From a checkpoint of a small contrastive image-text model.
Model: 10M parameters, 40-pixel images, encoder arch swin, encoder norm layernorm, encoder activation gelu, encoder moe soft, encoder num experts 8, encoder patch size [2, 2], encoder depths [2, 5, 2], encoder widths [96, 192, 384], text encoder width 128, text encoder layers 8, text encoder norm layernorm, text encoder activation squared_relu.
Training: soap at rate 0.0026, 5700 steps, batches of 128.
Data: trained on regions of photos with short descriptions (Visual Genome), 101725 training examples.
Rows from expert 2 of block 5 of the image encoder, named by matrix and row number. Rows with one number belong to one neuron. Each number is 200 + 20 x the weight over its row's rms, rounded and kept within 0 to 999. All counts start at 0. After the name is the row's rms in percent of the matrix's.
# up: expert up (encoder.blocks.5.mlp.up, 8x192x192), inputs 0-95
# down: expert down (encoder.blocks.5.mlp.down, 8x192x192, transposed), outputs 0-95
up.112,096,194,183,179,232,235,219,166,212,194,199,204,190,170,200,195,218,225,184,184,203,219,205,200,198,229,190,181,199,168,195,200,208,198,201,217,215,198,223,157,181,174,179,187,206,207,193,215,223,210,192,181,227,219,195,211,205,180,179,241,220,208,198,209,179,198,174,151,217,217,222,219,196,211,192,214,204,193,211,214,190,158,207,194,195,207,200,211,204,215,218,187,205,128,184,188,213
down.112,108,199,213,212,175,177,188,166,176,204,186,179,163,184,183,178,220,178,204,207,208,211,195,187,184,242,199,190,181,212,200,196,200,192,191,182,177,212,161,186,229,197,194,194,190,201,191,175,217,193,166,222,205,200,188,192,209,205,242,194,172,165,199,195,201,171,217,204,209,196,202,179,183,167,225,214,197,202,149,199,199,219,184,215,243,176,175,189,219,174,194,221,177,255,224,234,183
up.113,103,236,211,231,186,222,224,223,209,210,164,176,167,152,194,182,188,229,187,204,203,159,169,194,191,234,217,196,201,190,202,175,207,200,218,199,218,203,216,220,209,167,190,192,196,174,173,188,178,179,213,202,195,171,182,191,182,188,201,202,189,204,176,209,214,212,198,222,233,203,219,180,194,217,196,212,198,209,205,188,232,206,198,184,233,215,149,192,246,236,199,200,238,227,178,183,200
down.113,104,199,213,159,210,196,192,234,227,170,190,227,236,216,205,203,228,204,180,155,187,209,207,236,180,214,213,211,235,188,175,199,210,187,216,179,179,204,225,206,231,201,199,225,212,200,212,172,199,225,211,210,183,210,238,187,240,194,191,214,182,198,219,209,233,188,224,201,162,210,191,221,196,179,234,179,210,219,236,234,233,203,181,206,240,187,220,213,220,168,223,194,199,178,175,215,205
up.114,078,190,222,184,192,224,208,212,205,213,203,209,190,244,168,176,198,218,187,208,221,226,200,222,205,181,192,175,193,187,230,219,193,207,193,163,184,234,175,223,164,210,225,199,177,172,220,190,207,227,221,177,181,189,195,165,177,180,210,184,180,237,169,232,204,198,214,196,200,187,191,212,192,185,225,185,174,185,211,228,178,229,173,221,188,195,156,205,194,211,192,177,216,223,202,203,209
down.114,087,215,181,160,207,189,201,218,198,208,190,208,213,194,195,193,194,198,222,196,210,213,190,190,177,184,230,212,213,247,199,175,229,227,191,188,214,192,179,207,240,226,174,226,239,198,203,190,252,163,149,214,174,201,195,179,191,202,205,206,238,241,188,209,222,212,244,200,208,217,201,202,233,230,235,178,201,228,185,191,226,205,215,209,216,205,218,204,201,185,187,199,196,154,238,178,189
up.115,098,197,211,241,221,170,205,191,213,218,236,220,199,179,211,221,203,218,236,182,240,196,153,158,208,193,223,173,193,169,191,195,189,222,194,183,215,197,173,172,192,179,193,200,217,213,203,251,222,233,223,201,202,226,203,204,192,218,182,212,236,194,186,188,187,219,214,152,225,186,184,196,188,158,220,189,221,214,152,238,189,208,196,199,196,227,212,203,184,192,201,185,179,206,198,195,217
down.115,099,176,179,230,177,250,211,203,216,195,180,201,202,186,200,198,209,200,198,202,172,203,178,223,249,221,167,189,184,201,186,207,240,217,163,207,231,223,208,216,198,180,198,192,179,178,211,177,228,185,207,189,201,199,188,174,204,181,204,189,203,194,179,164,203,160,204,178,204,229,202,210,173,220,160,174,195,211,187,200,181,195,167,211,204,202,176,245,183,224,193,162,191,182,204,179,199
up.116,104,216,196,163,181,211,235,198,167,182,188,191,193,170,166,206,197,174,223,232,202,200,215,190,209,159,238,206,198,202,171,189,198,199,153,204,198,198,233,150,165,198,220,215,216,186,246,209,209,200,193,236,191,187,200,188,239,208,229,208,191,207,213,228,191,192,185,237,189,189,194,186,173,223,185,173,181,185,209,208,226,219,229,230,203,184,200,218,229,254,195,209,232,160,193,190,208
down.116,104,203,203,214,218,191,162,195,203,236,182,225,182,219,189,220,191,224,202,222,221,237,206,200,216,227,190,198,231,181,247,192,202,243,179,180,179,209,197,203,214,213,185,194,209,197,147,204,169,192,197,193,229,161,167,253,218,218,224,215,197,204,183,188,206,201,216,194,223,226,235,214,227,211,271,228,227,234,179,179,197,219,233,219,154,184,162,201,208,164,199,200,165,217,204,188,201
up.117,118,194,180,229,204,155,194,203,188,189,211,194,173,198,197,222,185,196,200,187,165,202,242,219,195,210,244,196,215,206,218,214,155,196,199,202,193,203,215,223,205,174,179,212,201,162,215,205,200,204,242,210,198,185,213,180,169,183,188,194,186,185,175,223,175,190,197,179,193,212,206,209,206,188,233,204,203,209,198,182,188,195,221,184,212,201,212,194,199,227,235,166,177,197,195,209,209
down.117,114,173,227,220,179,209,186,200,200,197,207,193,211,198,154,173,219,177,196,208,214,187,214,220,214,196,199,198,237,179,185,187,232,176,237,225,203,219,205,209,181,222,218,154,197,199,183,213,211,209,196,188,197,218,237,189,166,212,178,238,212,189,178,174,212,189,170,207,218,198,152,231,176,187,182,185,182,212,230,253,211,193,174,182,155,231,204,225,211,196,198,194,222,184,234,189,195
up.118,108,227,160,207,199,175,205,212,201,223,191,204,205,162,204,192,202,181,229,179,179,239,243,209,205,205,162,195,225,181,218,182,170,176,199,172,229,190,217,195,222,199,167,205,167,205,205,210,190,202,187,205,174,210,201,192,201,169,167,205,194,202,175,221,204,184,177,179,195,207,215,174,194,197,225,189,208,197,205,174,181,208,213,184,187,199,218,216,193,186,233,200,212,221,212,200,208
down.118,111,191,202,245,180,204,164,220,167,199,204,191,191,207,186,148,202,212,204,194,190,209,231,228,199,187,220,186,233,215,200,214,175,212,187,208,193,209,209,226,224,219,239,223,205,211,226,208,250,217,197,155,216,168,231,199,191,235,206,195,217,188,206,188,201,181,194,204,195,209,188,197,157,192,187,208,162,222,208,212,221,169,226,201,185,193,194,174,193,182,202,211,203,195,253,209,197
up.119,105,190,179,178,189,232,241,209,180,240,204,195,213,206,196,213,202,184,202,201,223,176,197,221,194,221,205,209,191,228,203,196,198,218,206,210,200,184,193,183,198,221,183,191,216,231,171,196,207,204,214,188,214,203,217,182,206,181,214,228,183,212,201,220,237,211,184,241,177,241,185,199,206,198,204,196,227,181,213,214,230,199,202,205,221,182,153,213,193,159,229,184,182,192,172,178,186
down.119,105,174,220,202,189,179,193,196,230,194,215,196,213,218,181,197,199,222,243,196,187,194,189,187,218,196,188,214,185,241,224,188,214,189,175,210,171,237,203,219,204,195,198,196,227,233,190,216,160,224,182,193,216,187,244,198,172,220,132,198,200,205,219,197,234,205,223,210,248,217,170,190,240,193,196,200,185,196,212,188,208,181,200,219,212,195,222,187,227,179,230,182,172,201,212,188,206
up.120,090,213,176,173,214,207,229,214,182,163,208,197,178,191,184,240,183,181,195,248,216,174,241,184,179,185,203,183,203,193,205,182,168,206,230,153,213,186,199,238,191,162,235,183,208,184,197,170,191,182,194,251,186,208,177,233,239,197,175,198,204,189,196,167,182,206,189,192,195,185,188,217,158,198,211,192,206,191,180,192,183,198,236,191,225,199,206,203,186,209,188,221,209,190,195,200,197
down.120,105,199,224,207,215,188,213,185,214,201,210,186,211,187,216,197,213,206,162,162,178,194,231,231,206,195,160,169,204,195,180,210,205,203,181,208,212,214,209,180,226,236,154,220,196,221,218,207,199,201,144,195,207,184,242,173,199,236,201,205,238,196,207,231,184,197,210,200,192,187,202,171,231,188,197,201,230,191,157,219,222,196,210,226,201,194,197,194,231,197,179,185,197,204,140,212,191
up.121,096,190,211,199,236,190,198,227,205,185,192,192,189,199,198,201,191,185,175,179,163,224,176,180,201,216,190,196,174,186,165,167,191,178,201,210,176,210,194,213,196,244,185,206,184,243,190,213,228,163,185,198,214,224,197,195,205,218,225,168,205,183,186,181,200,214,228,182,211,208,223,204,262,221,213,200,230,209,210,180,220,183,199,199,196,208,206,196,193,163,221,216,190,209,191,168,200
down.121,107,206,196,175,179,194,203,147,190,185,213,202,177,189,189,202,216,221,192,173,174,200,201,193,209,200,186,202,231,189,193,176,228,187,190,210,189,184,200,213,251,202,178,205,166,238,201,206,192,185,195,210,194,209,208,187,196,198,203,163,197,198,174,214,207,184,190,209,213,223,196,171,208,199,162,183,176,184,180,214,231,199,192,223,257,231,221,214,214,180,190,192,232,214,214,214,192
up.122,102,199,221,169,178,208,185,213,210,181,184,204,174,163,192,204,206,220,192,184,200,181,194,192,205,182,206,214,233,248,180,220,175,208,189,188,198,199,219,191,244,211,174,151,199,160,241,210,202,191,195,179,173,225,180,225,233,197,206,191,187,198,178,218,215,190,186,188,252,182,209,200,207,209,194,195,257,209,197,190,246,185,211,200,198,195,145,193,189,229,216,218,218,222,220,224,209
down.122,102,189,195,230,209,165,187,192,195,214,215,204,207,218,186,206,207,240,241,197,207,225,253,215,171,203,205,220,208,202,210,217,169,179,205,162,206,200,199,202,187,205,195,221,229,208,210,233,203,209,185,207,218,220,226,216,176,216,188,191,204,210,213,220,175,181,215,221,195,199,196,201,224,195,207,182,199,217,213,249,172,172,227,215,201,218,204,240,197,189,187,195,222,192,200,202,159
up.123,102,198,208,208,165,208,231,193,204,156,198,204,209,203,189,170,209,201,146,208,190,206,211,183,173,195,157,211,175,222,179,196,200,223,191,207,227,170,200,218,203,182,201,205,192,131,211,177,184,167,202,225,215,204,205,206,220,187,206,199,171,184,178,200,177,220,180,164,238,152,245,216,166,216,232,205,198,177,191,220,192,196,199,214,200,177,180,215,211,173,179,179,204,192,202,185,170
down.123,088,205,185,161,265,183,191,192,224,195,183,201,190,176,184,212,194,220,217,172,221,217,198,211,198,216,211,232,208,208,182,198,216,197,187,220,235,218,229,198,196,221,219,177,207,225,166,213,211,209,218,186,170,207,208,169,174,198,212,202,200,221,193,204,230,206,248,198,210,226,161,163,228,218,194,202,183,215,293,196,176,199,191,208,203,186,197,125,230,231,241,215,172,208,175,190,202
up.124,098,188,155,153,207,184,207,187,219,228,155,215,218,267,183,206,206,182,196,201,216,220,232,203,206,193,218,200,197,174,183,214,207,190,196,229,168,191,183,185,157,212,200,207,202,223,211,188,185,191,204,203,180,212,210,193,224,186,218,202,230,195,184,180,187,240,207,174,194,224,185,187,246,197,204,208,197,206,214,189,215,182,169,187,208,206,215,188,174,194,212,184,178,199,197,208,225
down.124,094,235,243,207,217,201,207,207,208,181,216,200,201,196,227,226,219,225,222,231,199,206,202,193,234,216,186,194,230,201,185,170,182,202,190,192,215,200,190,198,233,210,215,229,214,200,179,179,194,177,175,193,200,195,197,184,233,208,183,170,186,169,192,244,226,164,213,224,181,184,208,196,242,164,183,187,197,248,231,234,196,171,199,238,200,209,189,207,208,200,183,221,199,200,187,218,197
up.125,111,178,178,215,199,232,207,210,198,209,186,204,235,187,218,163,197,207,216,204,209,227,179,187,197,193,219,165,205,186,213,166,197,154,180,151,186,233,202,197,199,191,196,186,214,232,219,226,170,189,208,207,215,174,166,209,182,214,193,249,213,182,187,225,199,215,197,207,217,180,215,190,198,208,215,166,237,191,202,173,204,213,225,205,160,201,225,233,233,198,211,212,204,221,198,154,177
down.125,105,191,192,168,182,218,244,166,222,183,234,192,242,195,191,195,223,227,182,167,175,196,206,184,196,206,195,208,213,190,197,203,208,223,196,164,183,188,207,163,196,216,196,149,195,205,201,206,187,211,182,180,201,237,221,198,202,193,214,196,203,196,175,211,244,177,195,197,223,189,189,250,218,207,204,190,205,185,248,220,222,204,205,189,223,200,223,229,196,183,197,193,250,183,185,172,178
up.126,080,210,183,209,187,191,191,270,181,193,234,180,182,211,219,185,208,186,224,211,212,239,227,234,204,190,238,217,230,192,195,183,208,203,173,166,219,194,210,195,209,202,189,207,233,184,216,200,160,213,206,181,204,212,206,192,169,191,208,230,168,219,157,164,174,175,208,189,209,206,160,210,183,179,215,199,168,166,205,207,211,199,163,223,176,249,190,177,201,217,186,207,168,213,170,213,204
down.126,092,202,190,188,209,208,215,206,177,189,219,174,209,194,168,188,189,178,200,195,183,212,182,187,189,214,241,196,219,203,203,209,181,206,150,210,187,195,226,191,194,145,196,212,187,155,207,180,194,196,222,192,175,199,238,195,202,229,206,196,165,216,189,197,208,201,155,173,215,174,196,196,196,168,199,210,208,179,169,176,191,188,174,205,215,194,209,187,158,217,202,170,168,230,191,227,197
up.127,087,179,182,226,206,190,190,177,202,212,206,220,181,219,212,224,181,206,182,224,201,198,175,186,176,187,195,200,234,194,168,184,227,191,230,194,212,202,198,221,246,224,198,190,191,202,220,183,194,191,160,202,210,208,223,182,216,197,207,205,201,185,221,230,196,209,221,218,198,201,222,219,190,186,178,167,242,195,163,205,198,237,182,178,237,216,187,188,236,213,232,192,208,191,177,194,150
down.127,096,199,200,251,207,206,195,213,178,183,189,207,211,232,220,183,193,183,212,155,219,199,187,200,171,200,206,171,255,189,235,194,178,213,190,209,186,208,234,196,205,178,230,187,217,187,234,191,211,193,186,216,209,202,223,181,218,217,209,195,182,194,201,193,219,204,231,224,160,244,211,198,211,204,183,196,179,202,228,242,200,184,209,192,208,195,237,178,181,222,215,186,173,202,244,213,184