Rows from block 4 of the image encoder, named by matrix and row number. Rows with one number belong to one neuron. Each number is 500 + 50 x the weight over its row's rms, rounded and kept within 0 to 999. All counts start at 0. Numbers have three digits each. After the name is the row's rms in percent of the matrix's.
# fc1: MLP up (encoder.blocks.4.mlp.fc1.weight, 768x192), inputs 128-191
# fc2: MLP down (encoder.blocks.4.mlp.fc2.weight, 192x768, transposed), outputs 128-191
fc1.412 093:437498485468498472513445524520433395559524553524476523480481494498592545499343489562565410513527510526544438474526417452539555535519664481548487520446433436536424573483509516465489563577496535
fc1.413 107:563542597495478607484585449508459538463422541449555507512440443506508464552500561486467518552525499513548506596482497506424494405482424409476462544547488489469557520474499478484588542538488520
fc1.414 107:407533545401541468558507475461459494590505411437561436556441497557521468471519482438542501451449515463559489490539569583385391475472473550471465448486468428550413529532444483513542541486508550
fc1.415 102:481524565500568576580511493431541494503517528406398445393528602416482481478566564452486574386476486565616539508457500519499501513529512485524478453541550456614578406482450525442556603486448526
fc1.416 107:494398582521531520483423487489501605518512527538446556469487474542365455448576499394507465531472487516549548503557569562499477532609502381437470523440452475486474527531519528530543504520456532
fc1.417 094:508518458532566534457395512444509461541471426481560499468480513459456528561620461503477495466423396535505458601465411486520520563441481390510439434543429460549482467503555486472566521494454507
fc1.418 115:480443579476422554545585520419453503507466512474494460488490460556495549483484532505480457513564519564417575508527457548501470466538477522578535527523476452464556552492508458533513546428492551
fc1.419 120:456499523522399505384445475467456526469494432498516459415388489493567447470445451485553420553359483540492428498541470515527533479470468446553514494395546484478582475461501505480455452544461498
fc1.420 110:498547561444444578561387458514485512499450478491416480499499420517495495539488499530449491530573474530503515521546468558461477499561503486497474505517501488478564497454498394515633587556469584
fc1.421 113:520512497537520494426456540486606620565505514497498499544499387494549525437568403536415490462548309507396464501555592495538515498523531435555467480439566480470496436496491422447514435524512432
fc1.422 112:522458571490522507485478352579511530475430506476457527500552515484533537450505492518475381440501446516508454527467548529519525476486547471486359472467460627561551562524518425480441541491435490
fc1.423 111:491504520544455522530484391546593478448492469568475503577502495369531412478647509534513451409448466514495565527607543483532532517598518443607574479566479465484557461461471555537490539502576481
fc1.424 085:435551498462530476528514537588483358586505473458542542503455505469468500584469535483478488520418429500562503510425448602470512503478551560476485497458431482555552514520508428528610483545592526
fc1.425 101:402486495521524575497474525433396518490516654544555483490497487479487451481484522494449480533471490453511519439529544457506485503552519468569461472515587465509474468512508556500449510482447618
fc1.426 091:473545485508533488517460446558528480567522461464537520584504552513525477487514496473504456590484524493409486469575550471427482426443535543582495570391469530484502441528562459538517502481419486
fc1.427 099:590563574536542535518604503466472409554503468547433392458519568404514492579453501430486449521524534519502403519550478480470492569433583522488461490529524498519470489471444450443556495473584515
fc1.428 092:584531643454484482532490588466502489565565459497538476491459520525501544562466523460509462560478490465572591457595553459433506571518455467562492620504505484566439474575518516472517499583485540
fc1.429 088:577605551555520502628578519446495443494503470481540539371421477531562555489541517485561478384534509520455497511485487542480487459541417539522525497589514513477482449476492538494526478468508520
fc1.430 112:484548472552555490510453531570561460483439490483501491468553555537331501500519562472517501518454594504570506517517617431424558451456506422479505447496523444552445478446518559573600445549477553
fc1.431 110:490493520537521460490511547549486506494546401481517487491473420382397533482390487492478527473551598481510467510398456589539536455496482503517419477413502523485381545466426484534469451485564591
fc1.432 098:428449661467489549478543493569510470543559460570580596502473419493493542462549458571501444507404529568599520518424511532518464487454526515577579529561490454461492341549432464469518516491509510
fc1.433 107:530468535500508615490529505510419487482508507469409478489510485444526502421533462536536439431450501566537495500479521482533453575446566480508582523528476550527518406571537467505526485512448451
fc1.434 104:593469538515555633494471603592483450402511548585499433392484440499517536478488469504404514531472499552549475503508403561426519413460502444461477549479525494556514505539446440450536503522486557
fc1.435 091:436485459520531392548481437440441500503544579547517517566406472464477465459513556530487453506573494477510485450550505452571607482417526567468537514512484476505533505536493522499438432487530498
fc1.436 106:505553501589475536568553512473509392536507612536486473494415473457462539505513610542563432557499453505481534688504511529547593476522435450488543548535525434561537504516497482406538496542510528
fc1.437 101:431458494437485473419435443411436555496368462478465482414443496471488536505510581459430530391493583481398512457500535529514574504479588511545515426536646485575512522556443444546569476525480502
fc1.438 101:455483423466542516499511482456578573516426512466540535493461440512547612483575496589468455509515404461399488548530502455478515493463538426399536505519465519513505479442461484487497569471474462
fc1.439 091:522489485397631497491479515518560517463447515503509528493382495494542532567574493596525468356460503484533517529519529443439524529557572522524439463450462433512389484504570447433574533512540505
fc1.440 101:439449537533529444625583453560524551517592513551567485432478467504513508592425450478453489554502479486476445477498564522492499452354414477545524443462435450513476526526433508533525582436465473
fc1.441 105:468505522539448520540482488545533481515514499486514533523416420404485440514537521464548542560412467379549470502489545601489475574587445580476454564459546529450466513494467434532459493519492495
fc1.442 088:515479521500494485567535540509539573495408494526396522554577539477449489562414606431421499453440601550476525520465480464483405552476505528466556539451347423514447480512489440488533511473523536
fc1.443 101:363558496529549509506574521558537536484430660494496426490497531456585556562497485452474493575428511465496489501481530506552557499513412431502493459511522551486508446485504491472537567419543567
fc1.444 097:415537522476497461514477502486455521544494466521562500402439546572435539513495508506431538497418529588445482532529458577427523536519547476481501569575494468500571539490452528579602408539580588
fc1.445 090:477448514506592542589408590440530586531468491461510512455450469463603628470452475455542501483528471561523590517560444496469509471483512507561525533561457472420443571498538557472554435535463531
fc1.446 106:492580511409477444556462399494550507565449517494560460573525534578516562454487418504546508414400513458490478568515439476440523466452418530417495520556557475525508469540526445522450434559459414
fc1.447 100:487501477500453576563502388404550505492404409556520445473596481466467515431616508433578485530547439584459497522527399535456536463512544413514507520462483573545468491489519549509504448625574527
fc1.448 085:481572488475496509410496400519445591531529522484467511457538491560565541479452475493533448477526480552504388493589522490542422477519496525449469530510514511568528535555477603566601404472516526
fc1.449 098:523438425488501497408466579569557499401543476529480481448452512489535499565550448507445504475451521535495450596501435535490486438505524536476531519578473448575500568514473503500525432520522512
fc1.450 100:551604456483501412471533504472495518506524536551505512495514557579500516560543437510491413434536485534450384463499544428643522470568542481507458513460503526516468608459479539523484477552508513
fc1.451 093:529448546490475530529437436538392472550580535514470563517501461525552505464472576560455457488503520480508402487628488508433543519492539543515462542487494609541522471498433452497372400480556548
fc1.452 083:508537532454525567415596476497522547583435452541462500524468499560472462542520479464510446586515559589514455417558507494478429541445514432453434571487544482389483495564496445463500544573453546
fc1.453 115:504555382483507497410467435494528529539526450491455513415513555539615529450495430503429378488461468508459484403505485572513490401425435518471564538583476497498477465545560551450462468534452501
fc1.454 096:463392519457490420535466560523511489532535479472476528516470501499451475525465559499496530556521467466505529520645443463424558481478535539589566528553476520382514498555524436486472490460462528
fc1.455 082:552541478561467447519505470550478436559501418472489521491500421503499490570405403606421502539429415503512483459521435542561555427491463469537573487585500476543475543607523538559545482421515600
fc1.456 093:579513462488497499493507509370523487559461476500458432435467425502532565446571515540487485537535518513421482543474546494558425471498591452467444539452555514433435547484521541471520547629582542
fc1.457 104:473481503489537574456489525487466540503466572471445452498462523467517476566487497473547541476479440516456508467474478554532402478512454477464563514488538434460510473444564525535527481491477597
fc1.458 086:421513546607512496527468462607551590517471473597503498517492407419493525525523486421498520542399534407495514499549556599521573479463470546510489552496453544511494605456517553570427480492514467
fc2.412 096:468489525515536455523469520557464508565499545488485626489460572603442489539526528507391467374469513532563642530507572470585469577460566559413462552534462566463444442463559472575570454503595496
fc2.413 108:394411547437563518481443406514544459556563592532549452501535541497505567499600432542492569511464455495425522478535565369465505546347600481490544478403406494537510505515456485527486506542570498
fc2.414 102:513557453608540445507511551466444524361469457553459484536536420438592533482504499608509459568453432471489503549521483336475553498465458499476504503553482436459483448505479522452483534481481459
fc2.415 097:498574507449463487504575507501456409481476495521443525550536463529430483542505571473543543479626477525523519555431507489532501496528509512459615430587447502444548532627458509498525518580504564
fc2.416 104:621515555532521602488453460446555468533467517571478447505534485512449594500586554509481451567611482471584505555494473468504480501448551535456541416395567520446536460559505538518508502535520488
fc2.417 092:516512515521558469502494496555415497571435508504520473437501561504543489460410496571401563430484577528557512521533527431503467447477534539587488473474572453506512508586510463467591479417499456
fc2.418 118:521511470484531514616485595522434520645528474544572535532495440463555479573523473435465507583424518540491525553478474397523568478437501468460448428550405592526534425613473480433496449504444499
fc2.419 114:540521451494385513496604430550533383494597623438325493532600537523467478378533567486496504500591455500571573504460586526537586582572503505443515520559428496547547455503474516574567489477510456
fc2.420 104:498467539481518561403564545497502565490482557538537475524441547453522454476549537558594495517556485524504487491559492522544528579540568523506532457392547560575527563522362573576529476523521555
fc2.421 105:528434508559567474566448480565496524505582509591415489520525545565411564529469552544537527507506510528452540483491507428513568503552473462462491539465554492419586547436427488564530550461531610
fc2.422 114:501557516445493515504481636530442542535480412487450492444522560475478520447522544469429516566496457380479484564524440489587522576450499483501502408429484466533412500498492516433572462516524490
fc2.423 115:443525444401466472497513489543568498440453474535529458496475397507478547498460509466516528496441528428424417467481493495415411528522543531485498538478449393444421509514510429455505492521511507
fc2.424 092:504473613513494478578456541637498434550513510528562497469547518454517464521567503512548488497590585524495483508540547499532551512521595488520415571470520524550439536444480499437456590586426544
fc2.425 099:497495541569583460468522543361532453502426435418630517424401488455531557406545486422595469511613530431572449487569436521463561444500561410399585387518508542522452501574542495523456555609505498
fc2.426 098:591409457552423375454582531474531595463482484419505429449540466458506515494437541446503564564499510511600473415525405562483519466500478493495511474468506622448449589436451539512503527468530617
fc2.427 112:584538516560502465487442483475497566544518542502532461545524543507463456537467442502562548442406506577596455511484433501472469456485476604435521489520587485426508584559492517427602532475562559
fc2.428 096:458467503475477486495526500495383614430471416550457530457568548385543466558463558551426396558474428510586477506409435492472479527494417430486463453449453565438478547411576487457493475575480474
fc2.429 088:523537471494572472514503390493598500466421442557478600597530518444549525555505523507541488558479522502525521492554487497554571495415554471538474491494454510457508494564608455552453451557459418
fc2.430 107:462428430460422431446521516489540503441600596513477548497508520515544481456461437564517485396521467502439479523555496506582557566460504536424495623455565464455462461584504506522542458579527517
fc2.431 111:435471489510411485538471560416480493441506498465451462519387466455481455358491530502387502558536469477628506489456513510569542496482561527500512431465498426501485436488527511461480500603473440
fc2.432 100:452522493530536444594582555471510540478491572471436464503456572558510481643415508566489519501487501455423505512513439542539588610472496456557485442578441499416456552387581431463477585513465675
fc2.433 104:499522536455404540542519524510491512452519485429479463415524471439454506586471446478573506576540452393549492456556481370457560480483480480493489412471467514499543514439445514461521477412468598
fc2.434 099:436471504510493455448455588459499485614548484446502559542516500517483519460511465370546581472560555451517429650490425446445490413495476491481553531490448494486612612586501496418538494495556399
fc2.435 096:395496435485571426535513591443543530462526458461540509514479478452526531440506549569536535370580480542469453506541579490500438474538486457404489626571483475540504426499545524585447454587600501
fc2.436 105:529522435495535518439584485473495583515467472451597486398547519482432532563500453442500508499641405528551371474404498486509520551586523512446443483548515560459468494448530507564587529487546525
fc2.437 106:416504416500474562499465438539484468597582472454563436582448456427427563489490523538504491438487500509516473495418520468504484569408349523451533571510499442413441579564588478525415489474539472
fc2.438 098:516516516431510537491452432512498556475547532528497541511449581477480519470513462493543526516545460519424494427441526527384567479405486402490505454472497443594525496572531469499499443486579437
fc2.439 100:592488451555638469481516508451500556385506481484493504490539462485417510497539525524504511625363508478332465482471443511468543509464543433519481463560546480501503451524529540489546419538492509
fc2.440 101:517423410584451452456493540489374444489468432418493525511455497464498505397501547473530542459531587561509472475429521462556496408497452502509459391450529488448500524485504441530514438476511510
fc2.441 108:479586498524473541481433536497547499448487473522515518555478537429470670490494516513479512528464597479482550512574500430450586377552431420494540494525507437463573467516492508512514524434490571
fc2.442 093:432557497468510480564552522410550475487498399410489499494536469501453593572546568488486519478430469501501531493611500508481521500557477536475448559526502597486449483477530476503513559457496435
fc2.443 100:646498460397498477504458526532515461453519452491545522519479531515529626409468530498559486479531508499484462540480464485531481513467554583533388412475516599529538526573490517581556497586511449
fc2.444 099:528498473540533485548609470459402499442499413478390540539451501548520472464492496522498499559527439497501564521533506508445355516493497457445482535473513501542456471499435636565498624503581418
fc2.445 095:472506553511358458477551548382548461517433466494509542505452551527407468487450585515471493543485456497533553538498512578562501507628451519480539595551507586549565496536475496493489485509489564
fc2.446 104:540447513564455509444528588485492565486495532451539517397483391511583609570532528584477504545510522418515587512511545539436496509555445449450533430449480412487544519452445571545536552484437584
fc2.447 100:594533624429509429545532493570407533517500434440468542560460516523449528562432503588418476463531470515573511454570470441541489509473417450579548475547528487500504502471469487441509554479540552
fc2.448 088:518496489490493471449514395527467527584574510437448444478448486482581484529518607442491439529521612449531539562441391546460547468529512475500521433559529518472349520432562534507416631499418459
fc2.449 095:443417496408472530509446416540503407471484473473520465517590497573557460422500475567366527469483409473444495499512455522563417509459538391584537566440569523535503566613468443576489520545521521
fc2.450 103:420562386527530505481482471525431545435442453450407591513507430493586539537497525472391504536574498555508534572594368543629534541471513507466573510470591517474411553552369494520519489518504485
fc2.451 100:502565475414529495533498500526526509520564444483465487527385476475430410551495422478567506500487480528527547494557435466439507469530585554435424509445549480483396501451477482566514549532492462
fc2.452 084:535453546504579544574485525495523563463431485397516478490552519527503499524506600499451523519456538491515524498449498583511582507498545401475556583482472458595497471508490537519492589466389527
fc2.453 112:526561515600489482481519455472433538535498379544515481527485498443583468509522502559555546528489548472463514536472504569548455573517514529521472440448536592487564469463489529463642496514579448
fc2.454 098:526499494530439528503517458394512476560439511457477449556535350515501560611523460440471514565455618468507534499461548484592561509503475528485485545594463471574411504440423535529541492544487560
fc2.455 095:512485594540491420503485427430552496434454474549529465542563461500529495541444529434436471548600503458411473570421476451519539431558444438450515510525509514514494451396509454488490522475440501
fc2.456 109:434592502657523537442504404505498587505552532557463512502477482488467528542499478505546524511488556476536492414494544543473559427512598456516403487480501456503438509452463494525535502505499388
fc2.457 106:383490550557454476538464484459435457543545471452504531449646486442427482436450480448458527439578437465451559455524445479516516538462543503481394457463499352461536446522501484491542535540456519
fc2.458 089:459571474497571578473531475468528484545528487428491459453478492474551512418479527600406602522538487520449402532457444407490501423463526421449522506547563570577493511434420488388571444427563494